From a checkpoint of a small multi-label image tagger.
Model: 8.21M parameters, arch vit, activation geglu, moe top_k, num experts 16, patch size [2, 2], layers 6, width 256.
Rows from expert 9 of block 3, named by matrix and row number. Rows with one number belong to one neuron. Each number is 200 + 20 x the weight over its row's rms, rounded and kept within 0 to 999. All counts start at 0. After the name is the row's rms in percent of the matrix's.
# gate: expert gate (model.blocks.3.mlp.gate, 16x128x256), inputs 0-127
# up: expert up (model.blocks.3.mlp.up, 16x128x256), inputs 0-127
# down: expert down (model.blocks.3.mlp.down, 16x256x128, transposed), outputs 0-127
gate.62,118,184,191,191,189,199,233,216,193,204,217,133,219,189,214,150,203,209,226,219,201,223,224,162,207,217,186,217,233,208,179,175,212,195,183,181,227,204,202,208,198,199,202,177,217,226,211,172,206,203,235,164,188,182,194,193,200,181,222,194,208,183,198,181,153,207,213,244,189,178,191,218,206,169,210,214,216,196,185,219,207,201,232,218,207,204,188,193,232,253,165,178,207,239,213,219,173,213,234,173,203,211,207,208,243,190,203,190,198,215,191,205,227,210,195,214,196,233,182,214,210,190,200,201,187,186,192,206,200
up.62,112,200,244,196,192,212,223,162,221,211,201,148,181,178,243,154,216,213,218,217,216,221,210,218,194,199,211,181,203,219,191,196,200,212,193,166,214,208,193,189,199,205,199,170,179,212,173,211,243,205,238,209,183,166,189,203,215,205,225,209,236,183,179,173,146,203,193,212,202,207,200,208,200,161,196,214,239,222,207,189,191,198,216,183,192,198,168,191,217,240,198,221,182,217,195,190,180,221,234,186,200,245,209,174,227,215,172,212,211,189,187,218,203,221,218,225,206,195,192,228,203,184,179,217,188,223,180,210,184
down.62,123,243,190,203,202,231,201,205,254,210,214,202,191,182,209,205,184,203,215,172,194,222,226,184,203,203,225,212,144,190,208,196,198,171,180,192,171,165,204,184,213,198,217,208,186,202,168,212,205,197,214,208,233,228,201,188,203,209,210,193,176,205,209,200,217,165,181,247,173,202,191,260,178,236,236,210,212,227,213,212,195,178,228,207,204,187,173,193,217,179,185,165,220,198,213,199,236,202,184,172,196,184,170,201,221,201,186,195,189,190,213,216,183,201,173,224,250,191,200,231,220,203,203,215,181,188,213,228,218
gate.63,082,178,209,202,245,209,198,195,219,201,175,168,202,194,223,172,216,193,215,188,221,217,193,214,186,184,241,177,180,209,221,189,213,186,222,172,190,210,173,216,210,172,231,216,174,171,189,232,223,228,227,185,209,159,178,190,212,195,164,219,189,185,228,181,197,190,218,200,166,199,167,215,192,218,183,205,205,216,215,181,207,200,191,182,187,212,197,205,177,200,178,206,189,195,230,191,246,206,168,222,194,231,224,204,218,175,231,215,174,194,206,236,219,204,221,206,188,193,201,230,209,190,180,200,183,165,214,253,206
up.63,075,163,207,168,243,191,219,173,178,215,184,215,188,207,214,157,173,215,212,185,218,242,202,231,229,226,220,206,182,225,189,191,215,174,167,203,170,250,197,189,226,217,201,230,176,168,225,212,200,209,216,194,227,200,184,200,175,205,196,190,191,208,189,169,203,179,207,183,201,202,168,198,219,218,199,197,210,195,186,197,231,218,208,218,209,216,190,202,218,224,174,195,218,200,229,191,185,237,168,263,193,195,165,187,201,196,210,200,175,219,193,231,200,219,213,206,211,232,197,166,201,202,183,231,201,188,208,170,216
down.63,074,180,215,181,180,210,244,206,182,164,184,210,184,157,232,240,191,209,192,203,223,206,215,205,194,205,199,212,237,190,209,195,167,194,178,204,196,203,180,221,215,206,187,230,222,169,186,211,195,223,189,197,224,198,231,169,202,208,190,213,207,189,194,170,212,200,205,213,190,217,171,201,195,216,181,193,156,226,192,178,209,226,192,215,177,168,188,204,196,215,227,216,223,161,183,195,177,232,202,225,205,209,192,164,228,196,202,178,179,196,135,205,202,224,192,184,218,242,223,225,216,194,204,190,195,184,159,200,207
gate.64,126,196,241,196,190,185,179,204,173,205,194,218,202,157,165,215,198,201,192,195,206,205,182,217,209,226,194,212,215,223,225,233,209,259,201,190,216,156,183,192,205,182,190,208,214,156,223,187,203,222,220,237,224,200,224,191,212,192,175,212,182,178,175,180,185,181,190,228,234,200,192,184,197,190,220,197,180,227,222,195,231,154,209,205,204,172,199,218,192,210,226,210,203,193,179,262,221,185,191,178,218,184,214,200,189,209,195,180,166,218,228,208,223,218,227,218,227,203,202,195,199,211,205,206,188,185,208,196,221
up.64,129,184,198,192,211,235,195,177,188,238,191,215,167,228,195,177,242,204,185,198,233,214,223,183,218,204,187,191,228,194,159,202,233,164,208,197,222,219,215,215,179,216,198,183,200,191,197,201,208,208,207,196,201,210,200,202,146,235,201,218,184,201,232,199,203,227,214,171,207,201,201,227,220,217,233,206,194,174,164,186,224,223,184,216,219,214,158,189,223,209,227,137,200,198,209,194,186,209,193,167,231,193,172,194,228,194,194,222,176,228,199,201,201,204,200,223,206,231,201,220,207,164,181,205,219,182,159,204,208
down.64,116,173,190,217,215,170,202,222,171,225,176,194,201,181,174,218,190,185,169,234,209,235,199,238,179,198,229,180,195,211,222,202,188,166,190,194,201,166,189,235,204,241,213,221,214,186,169,178,170,162,206,220,173,205,175,211,214,202,200,189,170,177,198,219,205,238,204,199,173,193,199,187,173,186,181,214,212,180,217,210,214,191,206,215,207,197,215,233,166,225,164,200,187,214,198,212,177,203,197,213,186,200,236,171,214,240,173,223,242,182,182,216,221,198,198,199,206,218,216,249,172,203,216,196,180,188,219,206,196
gate.65,089,169,207,231,212,202,205,247,195,197,212,224,180,198,208,219,219,177,167,181,190,222,183,178,188,192,198,190,173,241,188,184,241,244,183,200,196,203,216,207,188,180,180,238,196,226,192,204,226,222,225,221,198,194,164,227,219,182,181,248,204,212,184,210,220,224,159,198,201,208,185,186,206,194,224,225,208,206,160,171,192,183,170,195,205,232,206,181,213,226,167,209,214,181,218,183,187,208,161,181,195,197,223,213,222,212,189,191,214,208,203,205,194,206,191,192,178,187,214,219,161,166,188,198,191,192,205,183,171
up.65,090,220,193,181,170,186,181,194,223,206,205,184,210,201,179,170,188,191,198,184,189,203,172,191,230,251,220,233,207,179,197,205,241,210,187,181,243,183,184,228,217,186,216,229,220,210,170,209,212,164,224,229,183,221,222,204,148,168,163,208,197,163,232,178,209,203,204,241,207,211,209,211,219,173,198,210,235,228,202,206,199,225,183,186,202,148,222,180,161,199,199,234,192,200,157,192,187,201,204,222,180,192,194,188,179,187,195,200,214,190,160,223,224,178,199,211,221,191,193,181,186,197,201,184,160,186,201,233,217
down.65,083,163,196,238,179,186,187,188,188,184,206,196,212,176,197,218,247,193,195,212,209,216,195,209,203,190,190,216,212,193,195,228,246,207,165,199,220,203,206,185,206,185,211,214,174,193,217,223,174,200,209,179,200,202,191,199,248,194,213,211,230,219,217,219,222,205,196,166,173,177,189,194,210,230,170,219,209,171,213,200,172,196,237,201,195,258,192,200,221,162,244,209,202,206,232,181,192,215,150,199,183,211,213,210,186,190,184,187,183,203,195,192,201,223,194,206,213,178,226,239,202,202,184,170,185,232,189,197,213
gate.66,100,218,195,213,215,229,187,229,176,160,203,167,217,200,181,186,193,216,228,224,232,191,208,235,202,183,181,221,201,235,186,169,202,187,179,149,223,197,226,169,176,232,194,202,196,193,211,190,201,216,232,219,211,206,176,183,192,197,197,205,235,174,208,193,213,196,205,205,180,208,179,203,194,193,210,217,196,199,259,228,178,200,180,192,186,206,208,153,192,225,182,181,200,206,167,184,200,198,190,189,197,197,204,216,218,193,200,204,188,196,197,217,228,197,240,194,199,226,230,215,167,195,200,221,232,228,205,208,172
up.66,093,180,227,191,213,169,215,186,223,227,189,234,180,195,214,223,202,180,159,184,177,211,193,173,203,212,225,202,208,177,223,209,192,225,207,243,174,229,181,223,220,190,195,202,203,196,194,211,221,203,171,180,197,194,212,199,187,197,186,193,176,225,191,185,181,187,192,192,207,170,228,201,211,196,202,203,209,198,154,179,206,200,227,202,220,206,202,252,215,176,223,220,196,199,209,225,195,204,201,208,224,222,186,177,187,213,218,187,200,213,204,209,178,196,170,207,180,183,154,212,239,200,193,179,157,174,184,188,225
down.66,105,190,202,203,166,205,185,201,226,181,179,192,220,195,179,185,183,186,214,194,197,200,182,206,197,179,156,166,223,206,213,218,181,187,211,213,193,166,182,202,211,212,206,238,195,206,258,189,176,239,230,207,202,202,222,239,162,231,224,180,193,207,171,209,211,236,140,187,201,211,175,175,194,234,191,178,189,210,204,235,201,198,218,175,199,165,174,164,217,202,185,211,168,223,211,202,190,205,194,230,198,189,205,194,175,175,199,207,203,209,237,178,181,214,195,204,211,188,184,177,196,208,162,227,202,195,178,231,212
gate.67,093,220,191,186,212,217,194,196,230,221,228,212,197,192,205,184,210,206,222,202,192,195,196,201,229,190,211,205,216,193,190,169,182,149,214,233,182,206,200,173,191,208,204,221,224,196,218,193,153,223,190,234,195,230,164,201,231,222,198,205,176,201,205,204,185,195,226,207,210,188,231,208,207,218,186,189,238,168,172,176,219,190,203,181,175,215,156,176,207,192,209,185,197,181,198,196,227,189,213,182,211,215,219,216,191,181,205,188,191,224,195,222,176,203,175,192,201,178,209,185,193,195,226,215,234,189,191,188,187
up.67,099,209,184,200,206,228,185,203,225,213,237,237,192,200,207,186,204,197,214,208,177,210,189,198,219,188,207,192,214,178,183,170,161,155,213,223,186,187,219,200,186,202,200,209,218,206,204,193,147,192,184,244,178,225,173,189,226,229,183,222,177,175,206,217,186,202,218,208,216,217,247,211,195,197,209,205,235,163,140,187,212,204,221,195,198,189,191,184,222,215,190,195,201,200,196,204,226,173,245,168,216,180,229,204,174,181,215,200,196,187,208,200,162,205,161,194,222,198,193,200,181,160,208,222,245,204,192,203,172
down.67,090,183,197,214,215,175,229,208,185,204,191,232,178,203,210,189,185,212,168,202,215,248,232,206,178,157,202,193,190,211,177,191,232,222,206,257,221,164,226,197,176,220,188,211,218,198,196,203,215,185,231,215,171,180,241,172,181,199,185,196,210,195,172,181,206,198,212,220,206,207,189,214,190,195,207,201,239,216,197,218,186,191,179,209,189,207,203,202,185,193,169,170,171,216,221,199,190,236,209,187,188,211,221,165,194,197,174,176,215,184,203,210,193,217,183,183,205,215,179,213,206,158,210,215,208,189,193,207,168
gate.68,088,205,171,219,185,185,187,174,204,168,197,212,173,228,174,222,173,195,175,222,160,216,227,172,186,174,197,201,192,174,215,215,224,203,213,209,220,181,177,244,192,192,221,214,207,176,186,234,206,222,213,195,179,225,199,208,210,214,186,217,195,191,178,225,193,226,199,198,182,224,192,232,207,194,225,225,213,222,177,233,205,188,207,199,194,213,193,176,227,262,181,223,176,194,181,212,217,213,223,214,186,210,220,180,213,214,179,181,201,175,207,214,227,189,205,194,182,202,192,194,227,188,137,212,164,196,184,175,205
up.68,088,199,209,209,193,202,195,170,232,160,183,197,190,204,216,214,202,240,179,215,195,195,175,187,197,173,199,156,188,193,171,256,190,181,183,206,243,184,207,189,194,216,231,227,198,165,225,192,212,154,219,201,165,217,212,217,188,205,193,205,232,176,223,222,196,186,188,229,169,192,224,182,194,215,194,171,190,202,208,191,171,183,154,209,200,224,193,224,158,231,169,221,165,214,210,229,235,182,192,189,181,181,204,220,196,237,169,228,211,203,180,194,194,185,188,183,203,168,194,198,213,175,195,184,171,230,164,209,200
down.68,091,219,218,223,228,181,197,199,208,213,204,189,189,205,216,201,207,196,184,166,217,217,211,200,212,223,199,220,218,199,214,188,171,208,194,180,227,210,213,171,218,204,242,222,151,168,174,191,215,224,195,208,200,209,228,218,188,212,198,196,165,198,176,167,220,179,186,252,207,208,227,225,183,151,180,194,214,193,163,204,206,232,187,191,223,212,207,227,195,178,224,201,206,238,176,216,178,185,191,203,220,227,198,209,193,220,180,209,166,159,159,183,203,203,214,169,228,212,241,223,173,215,188,215,214,183,203,224,184
gate.69,083,217,191,210,189,195,192,165,209,238,192,166,209,210,224,201,201,176,204,174,204,172,177,219,206,215,230,223,212,174,184,221,231,193,189,181,204,254,189,234,209,190,208,187,202,192,184,212,174,199,195,200,202,211,190,202,173,224,211,228,217,196,184,197,205,218,183,271,224,204,183,216,192,194,219,206,200,195,179,185,207,191,213,192,189,182,189,227,200,198,192,198,184,210,160,194,220,197,181,190,207,169,208,183,168,196,160,232,175,199,214,172,183,199,175,176,220,198,225,173,186,192,175,221,170,185,228,194,202
up.69,085,222,201,220,191,198,200,174,213,251,194,174,220,201,223,200,214,171,193,178,196,146,187,220,203,209,236,229,221,176,191,201,218,206,200,178,193,249,182,242,207,200,211,194,189,199,175,192,171,195,190,197,190,211,191,187,192,241,217,231,207,203,205,183,200,254,180,261,234,205,181,222,196,181,218,208,188,190,191,183,200,186,212,190,188,186,196,238,190,209,197,199,197,203,158,181,219,198,183,194,209,174,211,173,173,210,146,207,186,192,215,168,186,205,167,185,218,199,215,170,200,178,181,210,175,186,222,201,197
down.69,083,186,135,189,188,212,182,187,146,247,160,211,190,165,193,192,208,214,173,222,188,180,191,188,197,174,178,212,176,210,204,207,221,202,208,219,233,175,178,180,197,190,198,218,208,229,168,218,208,184,205,198,197,178,189,176,169,202,193,194,168,217,192,184,199,164,200,140,164,184,208,195,229,216,195,190,226,167,191,204,186,223,212,220,190,193,219,199,186,212,181,218,210,190,194,193,211,200,196,220,205,207,183,186,215,202,227,224,199,247,205,198,153,190,204,187,217,170,194,225,175,199,209,185,222,220,219,200,207
gate.70,105,198,172,211,225,191,181,163,193,184,197,253,181,150,195,201,214,203,183,202,210,195,164,221,235,170,178,164,226,186,216,223,195,205,195,213,185,170,229,197,187,177,209,166,185,180,200,222,192,197,197,185,179,197,161,247,194,191,236,207,186,184,203,218,192,191,207,176,179,218,209,245,195,210,219,236,225,196,220,215,204,222,172,196,203,226,178,195,239,199,206,189,215,240,198,226,219,188,237,164,202,209,220,185,196,202,186,194,218,179,192,211,196,185,217,198,220,184,211,203,199,230,201,201,186,161,155,175,198
up.70,102,225,208,216,215,203,222,199,220,220,220,220,183,211,222,185,208,202,180,207,207,209,188,231,222,199,185,209,190,210,223,187,182,194,199,215,195,227,201,172,187,218,184,173,202,185,194,243,231,182,190,209,178,191,166,239,196,197,217,213,203,185,220,196,186,213,198,195,218,171,174,193,201,196,203,183,171,184,197,205,222,226,188,209,211,176,214,186,182,244,243,217,216,231,194,209,183,233,191,206,176,193,177,186,165,194,152,188,234,165,213,188,203,175,198,197,204,232,192,193,230,178,164,194,198,193,184,213,184
down.70,110,165,241,211,181,204,185,181,203,207,187,229,213,206,191,182,186,196,213,220,175,191,192,230,244,177,167,236,184,194,195,189,230,174,181,187,229,209,184,201,193,179,201,196,214,232,195,222,148,235,199,206,210,156,189,169,164,205,198,177,183,193,216,191,213,195,233,197,192,196,165,206,193,195,209,199,226,185,226,189,216,222,164,193,169,203,226,199,216,191,183,191,211,204,177,214,231,207,215,175,215,192,202,223,203,175,203,198,211,163,189,212,181,173,219,182,200,198,203,192,181,222,224,186,172,204,198,192,227
gate.71,092,193,215,201,184,215,252,226,184,190,209,197,225,194,223,212,194,214,206,204,208,204,203,224,190,233,225,198,178,215,215,176,201,216,220,151,216,187,217,192,206,169,191,206,194,253,161,188,196,201,168,226,209,196,202,197,185,235,224,184,181,190,200,207,194,166,206,205,200,231,216,187,191,161,183,183,192,225,168,176,195,204,220,193,216,205,180,170,237,238,149,232,170,183,186,209,212,248,204,186,194,195,243,198,186,219,234,168,230,197,192,249,165,223,230,208,201,219,205,173,187,223,182,194,198,205,188,177,177
up.71,101,204,230,200,174,191,216,201,206,191,239,211,193,207,201,193,190,210,169,190,180,198,210,204,190,217,184,227,194,228,227,176,222,237,209,203,208,229,220,214,244,196,173,192,181,216,168,176,182,215,221,208,149,207,221,150,214,210,192,200,230,196,209,218,244,173,212,231,223,201,187,178,189,197,206,194,194,212,233,204,202,204,188,211,163,207,190,225,195,188,199,212,175,201,189,208,174,205,201,206,229,195,217,174,201,187,194,208,185,221,185,223,206,210,214,192,200,184,205,214,167,184,170,179,195,240,221,186,211
down.71,093,182,193,181,186,186,193,194,198,210,220,198,170,166,217,216,205,183,237,185,212,204,175,193,188,202,199,191,160,196,200,192,208,200,195,205,199,188,162,205,203,175,211,180,172,210,217,223,197,226,220,200,211,191,224,184,196,189,208,208,164,181,214,217,187,187,174,168,241,202,246,197,194,202,207,243,179,202,206,215,202,209,230,219,208,203,175,198,208,199,249,201,167,205,177,202,215,227,207,221,220,205,186,152,237,172,174,175,211,218,188,199,213,187,196,233,197,197,171,199,199,215,158,237,196,226,211,213,248
gate.72,087,199,203,197,203,199,220,211,217,178,185,189,198,222,232,191,173,200,196,200,193,193,172,222,212,197,200,182,200,196,194,179,190,142,193,204,199,203,183,213,173,211,205,215,235,197,214,182,149,204,189,203,203,199,200,207,195,180,202,212,203,185,170,201,210,238,183,243,170,200,221,181,209,210,215,172,198,233,173,159,191,176,192,205,193,186,198,192,164,218,212,189,196,177,223,213,196,212,192,190,209,177,190,195,183,265,222,190,211,191,162,187,226,169,209,179,197,241,180,164,195,223,171,215,176,225,177,203,202
up.72,090,204,198,194,198,198,215,211,250,177,207,203,199,227,232,181,175,201,210,191,190,193,196,228,225,183,204,189,196,206,196,175,206,141,184,192,192,207,185,205,183,212,198,214,233,188,215,184,157,204,193,215,197,210,194,210,188,180,196,213,206,178,172,213,214,247,185,235,174,207,210,187,216,200,211,190,181,221,179,166,190,192,191,199,198,173,179,183,167,214,235,199,199,181,212,215,201,225,202,193,209,186,186,204,175,270,232,196,210,196,180,200,205,166,191,177,199,240,197,175,191,221,169,229,178,228,184,190,215
down.72,091,177,183,201,213,197,184,184,216,200,217,207,195,200,212,192,210,180,168,202,188,216,202,199,192,198,210,173,243,184,227,181,198,215,169,207,168,255,199,201,199,190,167,197,182,189,199,210,194,194,204,213,184,179,139,169,206,191,212,193,235,185,239,192,172,180,246,207,210,212,181,182,222,201,201,189,195,208,228,193,213,189,230,173,190,187,220,214,202,194,190,179,187,213,215,216,189,215,203,214,225,193,241,214,194,185,191,187,198,193,220,178,199,193,224,227,205,211,194,200,226,160,217,172,200,226,228,166,185
gate.73,107,259,188,197,214,208,215,191,172,202,213,177,186,207,182,182,193,173,216,206,211,211,171,182,195,186,194,189,181,170,205,161,153,207,233,185,200,209,210,234,230,156,189,213,217,181,178,207,227,182,198,240,196,227,194,205,174,223,182,216,179,184,198,227,182,239,198,211,167,244,218,180,197,235,183,199,238,187,199,185,202,199,178,196,200,174,206,216,177,185,206,162,172,193,198,215,218,212,204,197,194,199,193,217,197,200,203,197,228,157,190,224,164,217,214,210,196,199,189,237,217,193,212,205,230,201,203,206,190
up.73,100,184,181,182,175,191,183,170,203,203,156,237,211,209,178,182,176,210,200,213,220,227,242,204,230,214,224,173,205,227,200,196,230,195,176,215,199,219,194,168,206,218,215,191,215,237,203,181,209,197,185,186,208,161,206,182,217,182,216,177,207,196,208,216,189,200,191,198,224,206,215,215,205,213,196,189,189,212,195,201,207,198,221,195,205,213,185,183,214,181,144,234,195,215,188,186,203,237,183,214,225,216,211,178,209,186,218,209,148,209,186,207,246,208,205,208,177,191,219,209,171,203,155,233,157,198,205,196,165
down.73,108,166,213,197,211,221,184,182,209,212,200,209,215,194,193,195,199,170,178,220,182,192,178,177,204,189,210,192,216,191,225,209,197,191,223,250,214,229,208,212,183,203,177,211,173,211,159,180,211,223,220,198,168,204,190,197,224,262,159,226,226,164,168,186,195,198,180,198,176,211,173,229,195,175,192,209,175,213,175,216,221,176,220,210,243,208,224,188,157,194,177,196,182,215,207,234,198,159,190,200,223,235,187,197,225,197,219,231,231,220,198,194,185,192,199,214,173,183,164,222,249,181,219,216,217,198,207,175,220
gate.74,074,207,203,196,178,197,221,230,211,185,222,187,168,207,202,176,152,193,191,194,164,222,225,205,206,175,203,231,239,212,195,216,236,220,193,231,187,198,210,209,177,227,187,195,205,183,211,208,235,189,167,225,175,179,198,159,204,210,226,217,218,182,200,202,195,198,203,222,179,207,226,222,201,191,224,188,182,188,190,190,216,180,198,212,226,215,216,196,221,222,167,200,207,169,214,176,194,200,187,186,214,184,170,197,157,201,203,200,219,194,194,219,207,183,222,211,210,213,190,221,217,226,237,221,154,201,188,209,201
up.74,087,162,217,205,204,175,220,210,197,222,191,182,173,210,179,195,229,205,210,189,198,194,192,184,182,199,220,221,174,212,199,189,198,198,203,178,168,241,224,203,223,190,197,214,186,212,171,186,161,218,225,191,157,213,204,205,181,210,182,221,183,219,191,224,187,179,178,219,223,189,171,218,237,198,217,205,202,201,212,218,203,188,223,195,197,192,238,205,198,199,233,212,211,205,182,249,199,168,161,222,215,195,222,195,174,220,187,228,175,173,224,212,194,228,199,208,240,221,235,190,208,208,171,209,194,198,172,207,182
down.74,078,167,167,195,206,157,198,235,226,209,199,208,195,195,216,178,187,166,182,174,183,204,186,165,212,203,171,165,217,192,194,214,206,210,225,187,207,185,211,207,180,249,213,199,206,176,182,226,190,213,186,199,196,211,219,204,241,173,141,226,215,210,185,235,204,205,224,242,191,192,204,232,212,190,234,195,225,191,184,239,203,186,181,176,214,204,179,208,182,217,227,193,218,239,205,197,199,187,174,218,167,160,189,188,220,200,200,234,199,194,170,206,213,172,232,189,233,203,204,169,195,176,223,184,192,202,199,193,231
gate.75,099,178,181,213,188,196,197,194,202,194,205,225,191,207,197,159,201,192,205,204,204,185,184,205,191,185,163,209,190,169,193,222,245,193,220,232,223,198,209,225,221,227,189,182,200,220,196,188,162,221,182,200,215,187,156,195,219,186,154,206,202,181,173,190,184,185,181,197,220,185,217,183,205,212,226,218,198,186,208,156,175,185,174,189,209,193,186,197,193,160,243,211,192,220,208,192,222,201,181,222,148,210,148,200,197,205,204,205,206,213,196,157,190,217,190,184,226,249,184,187,158,184,203,205,164,179,203,214,212
up.75,096,206,208,194,182,168,173,208,196,206,196,213,197,184,213,238,198,200,203,225,186,175,210,187,183,192,222,199,205,194,204,201,242,214,162,201,201,212,170,216,177,233,189,218,198,215,209,206,181,204,201,207,193,233,185,223,202,172,194,167,204,178,205,190,205,198,180,181,221,173,209,179,216,218,213,208,197,197,202,175,157,197,215,206,232,216,199,214,182,175,237,239,228,179,208,191,227,199,183,224,210,222,175,213,200,194,204,194,217,207,190,189,212,224,177,155,218,223,200,206,232,192,182,166,185,212,184,216,207
down.75,093,176,214,182,193,206,205,196,232,173,189,177,215,193,226,191,217,225,221,239,211,183,195,191,199,214,199,205,192,144,206,206,162,177,200,237,218,175,177,175,179,177,187,216,169,200,214,199,219,197,171,168,176,180,182,252,213,216,222,209,211,206,211,189,206,238,217,217,212,181,204,168,207,209,206,204,188,212,172,178,195,212,220,182,237,134,218,199,204,223,202,199,245,186,170,186,213,194,204,193,181,221,204,170,221,157,181,203,206,194,204,222,188,182,208,186,218,229,213,234,207,213,184,225,171,199,184,195,159
gate.76,090,225,186,198,224,234,195,217,193,205,213,213,202,217,182,223,184,185,208,168,243,211,234,239,239,181,232,226,200,210,181,187,184,203,193,186,191,166,203,156,204,187,211,202,167,206,273,185,214,187,203,209,228,129,197,187,185,208,202,224,173,216,160,179,204,204,212,184,187,172,204,197,190,201,170,213,207,197,213,205,223,198,193,222,217,203,199,185,209,217,159,175,200,215,196,196,168,194,199,169,214,199,192,210,214,230,200,228,242,201,194,225,179,233,188,204,207,184,221,195,194,192,228,187,182,196,198,205,172
up.76,083,159,203,197,182,159,198,205,226,191,183,184,208,194,236,181,198,235,186,225,154,190,181,181,185,204,173,187,185,217,236,199,211,210,188,205,225,219,182,234,189,235,213,200,213,190,153,205,197,189,202,179,152,229,206,217,224,174,199,185,217,160,219,204,184,188,186,221,227,241,202,214,211,200,226,178,189,208,200,196,173,194,182,167,184,208,211,224,185,168,217,233,177,183,207,186,229,201,201,223,168,189,192,198,179,172,183,165,170,190,192,184,218,160,233,188,185,215,183,213,190,209,146,210,235,191,210,196,219
down.76,090,225,197,188,225,159,201,220,155,202,176,208,166,194,190,195,221,220,210,213,209,215,187,215,218,221,188,170,235,179,213,170,195,207,192,208,226,173,170,184,182,226,201,185,219,185,220,191,215,224,168,235,228,186,185,186,139,203,205,189,188,204,203,211,171,207,209,190,172,191,194,195,188,191,193,157,225,203,192,209,188,196,212,215,169,194,209,186,181,178,182,217,213,215,191,202,163,201,229,194,202,202,211,167,187,175,168,194,193,206,211,200,182,184,229,200,243,166,203,163,205,186,212,213,208,215,161,185,179
gate.77,118,205,195,142,206,202,216,182,188,233,147,224,184,173,195,205,165,220,185,213,163,225,227,200,220,179,206,257,194,195,206,226,191,186,217,173,199,195,175,201,178,215,217,221,186,191,211,173,238,180,212,185,184,221,172,156,214,197,173,159,190,205,179,202,217,210,192,212,204,218,211,183,204,210,216,210,179,190,222,225,211,210,183,225,186,202,200,211,204,215,196,205,190,219,209,197,197,186,186,213,197,203,198,193,200,172,228,194,220,181,199,225,164,229,208,204,203,204,210,204,227,224,152,152,179,210,232,204,224
up.77,116,228,210,145,203,201,209,192,209,207,173,198,216,195,218,205,192,225,204,167,189,203,258,204,205,210,241,200,204,173,215,184,195,216,223,198,168,209,205,208,168,191,210,194,178,195,210,193,235,194,208,199,174,208,174,195,217,201,137,190,175,246,217,196,191,197,202,207,214,192,202,195,212,212,182,209,146,207,175,217,192,178,206,191,187,190,191,208,183,234,232,247,220,182,207,181,198,203,192,209,208,216,195,205,199,191,190,190,210,200,203,213,184,223,210,201,211,219,169,176,190,229,188,161,191,218,204,179,226
down.77,119,208,231,212,219,215,188,221,239,204,168,202,197,213,195,204,173,200,196,222,219,180,156,189,209,187,189,217,227,197,204,202,198,234,204,200,200,224,189,216,219,201,192,214,207,244,220,159,182,174,230,229,178,183,218,204,214,202,225,196,173,184,205,200,219,218,182,207,220,183,184,189,209,239,181,189,227,206,212,170,248,178,230,199,200,237,193,247,204,180,209,233,200,171,200,202,188,203,198,181,169,192,196,210,208,214,213,204,153,199,183,208,184,177,222,177,210,206,180,174,179,213,155,186,224,198,183,193,209
gate.78,109,179,184,191,201,189,214,190,212,197,164,183,216,196,181,196,217,217,204,180,219,197,159,208,186,201,211,192,178,200,198,210,213,216,204,171,211,196,193,185,206,185,215,155,208,239,159,218,180,225,204,185,201,222,238,197,207,228,195,233,205,181,189,174,177,207,175,186,223,214,235,224,203,191,184,202,194,202,196,179,183,192,235,175,224,193,194,219,204,239,157,208,200,194,164,211,204,203,198,203,213,198,200,197,201,213,203,208,211,212,200,204,204,200,149,216,236,196,211,162,200,213,182,202,174,222,199,182,195
up.78,111,123,178,220,208,193,240,179,204,204,172,214,223,195,229,224,233,171,210,172,207,203,201,230,197,179,203,189,166,226,195,209,205,226,184,197,204,202,204,212,209,159,202,171,243,245,178,216,173,219,235,199,199,184,233,183,219,225,206,200,223,204,170,187,194,225,218,201,236,183,229,224,188,189,157,208,244,185,202,199,201,192,225,216,201,195,208,202,196,188,176,188,185,149,190,185,219,192,225,196,223,196,180,202,186,201,171,200,224,208,220,220,190,217,155,198,252,200,180,206,202,197,201,176,213,202,225,172,162
down.78,113,188,225,190,181,221,194,207,221,226,199,205,210,184,194,211,191,204,188,213,200,242,196,181,186,206,215,181,197,223,206,170,221,195,232,183,196,178,194,176,201,192,214,176,247,185,169,205,195,169,187,212,185,181,202,205,185,209,199,196,194,220,218,160,191,201,227,183,202,200,172,213,226,186,162,183,184,186,170,205,160,211,223,217,159,220,192,187,223,192,176,138,244,219,203,190,218,211,206,190,198,220,218,185,195,214,197,201,153,187,224,241,201,240,193,276,169,187,199,232,167,166,167,211,175,193,222,212,196
gate.79,082,189,187,221,232,245,176,226,210,174,254,214,229,182,221,195,206,180,217,221,172,242,188,205,191,202,217,196,130,185,212,166,189,183,241,203,173,201,192,166,219,194,224,216,190,193,201,195,203,209,203,219,224,207,237,206,234,229,212,206,249,187,192,214,223,211,212,169,212,206,228,223,200,190,172,169,186,181,198,207,211,183,233,179,199,174,198,171,212,198,207,213,198,182,188,209,208,169,178,160,241,235,178,223,188,189,206,193,236,217,204,198,197,172,205,188,202,186,201,188,187,179,217,187,233,176,197,189,161
up.79,085,209,222,216,214,188,188,187,196,173,208,219,207,253,186,215,186,132,190,195,189,210,180,212,240,204,195,233,199,181,168,201,193,201,204,161,190,207,210,205,208,180,195,199,215,210,231,209,234,198,197,176,193,200,217,163,185,201,183,218,219,187,232,175,189,220,186,186,204,204,169,164,202,212,222,195,218,192,187,203,171,177,216,186,214,215,237,181,225,186,199,201,194,194,185,224,189,199,197,233,228,197,210,193,181,190,209,206,199,217,194,205,193,214,222,181,166,220,170,210,191,222,208,169,249,189,168,219,224
down.79,081,218,204,175,212,203,202,198,224,228,177,175,194,180,213,165,184,201,209,205,172,215,192,216,205,251,195,184,187,136,195,192,201,199,164,169,172,226,193,171,193,183,187,217,191,194,218,203,210,200,166,207,189,224,174,161,195,193,190,204,201,208,202,175,202,194,155,214,217,216,190,213,226,236,175,229,223,178,221,162,204,206,174,230,209,194,196,209,202,195,169,166,193,224,167,204,184,197,182,170,188,234,216,181,207,212,196,216,205,178,185,191,179,194,220,193,210,167,220,178,187,205,209,177,182,214,193,200,204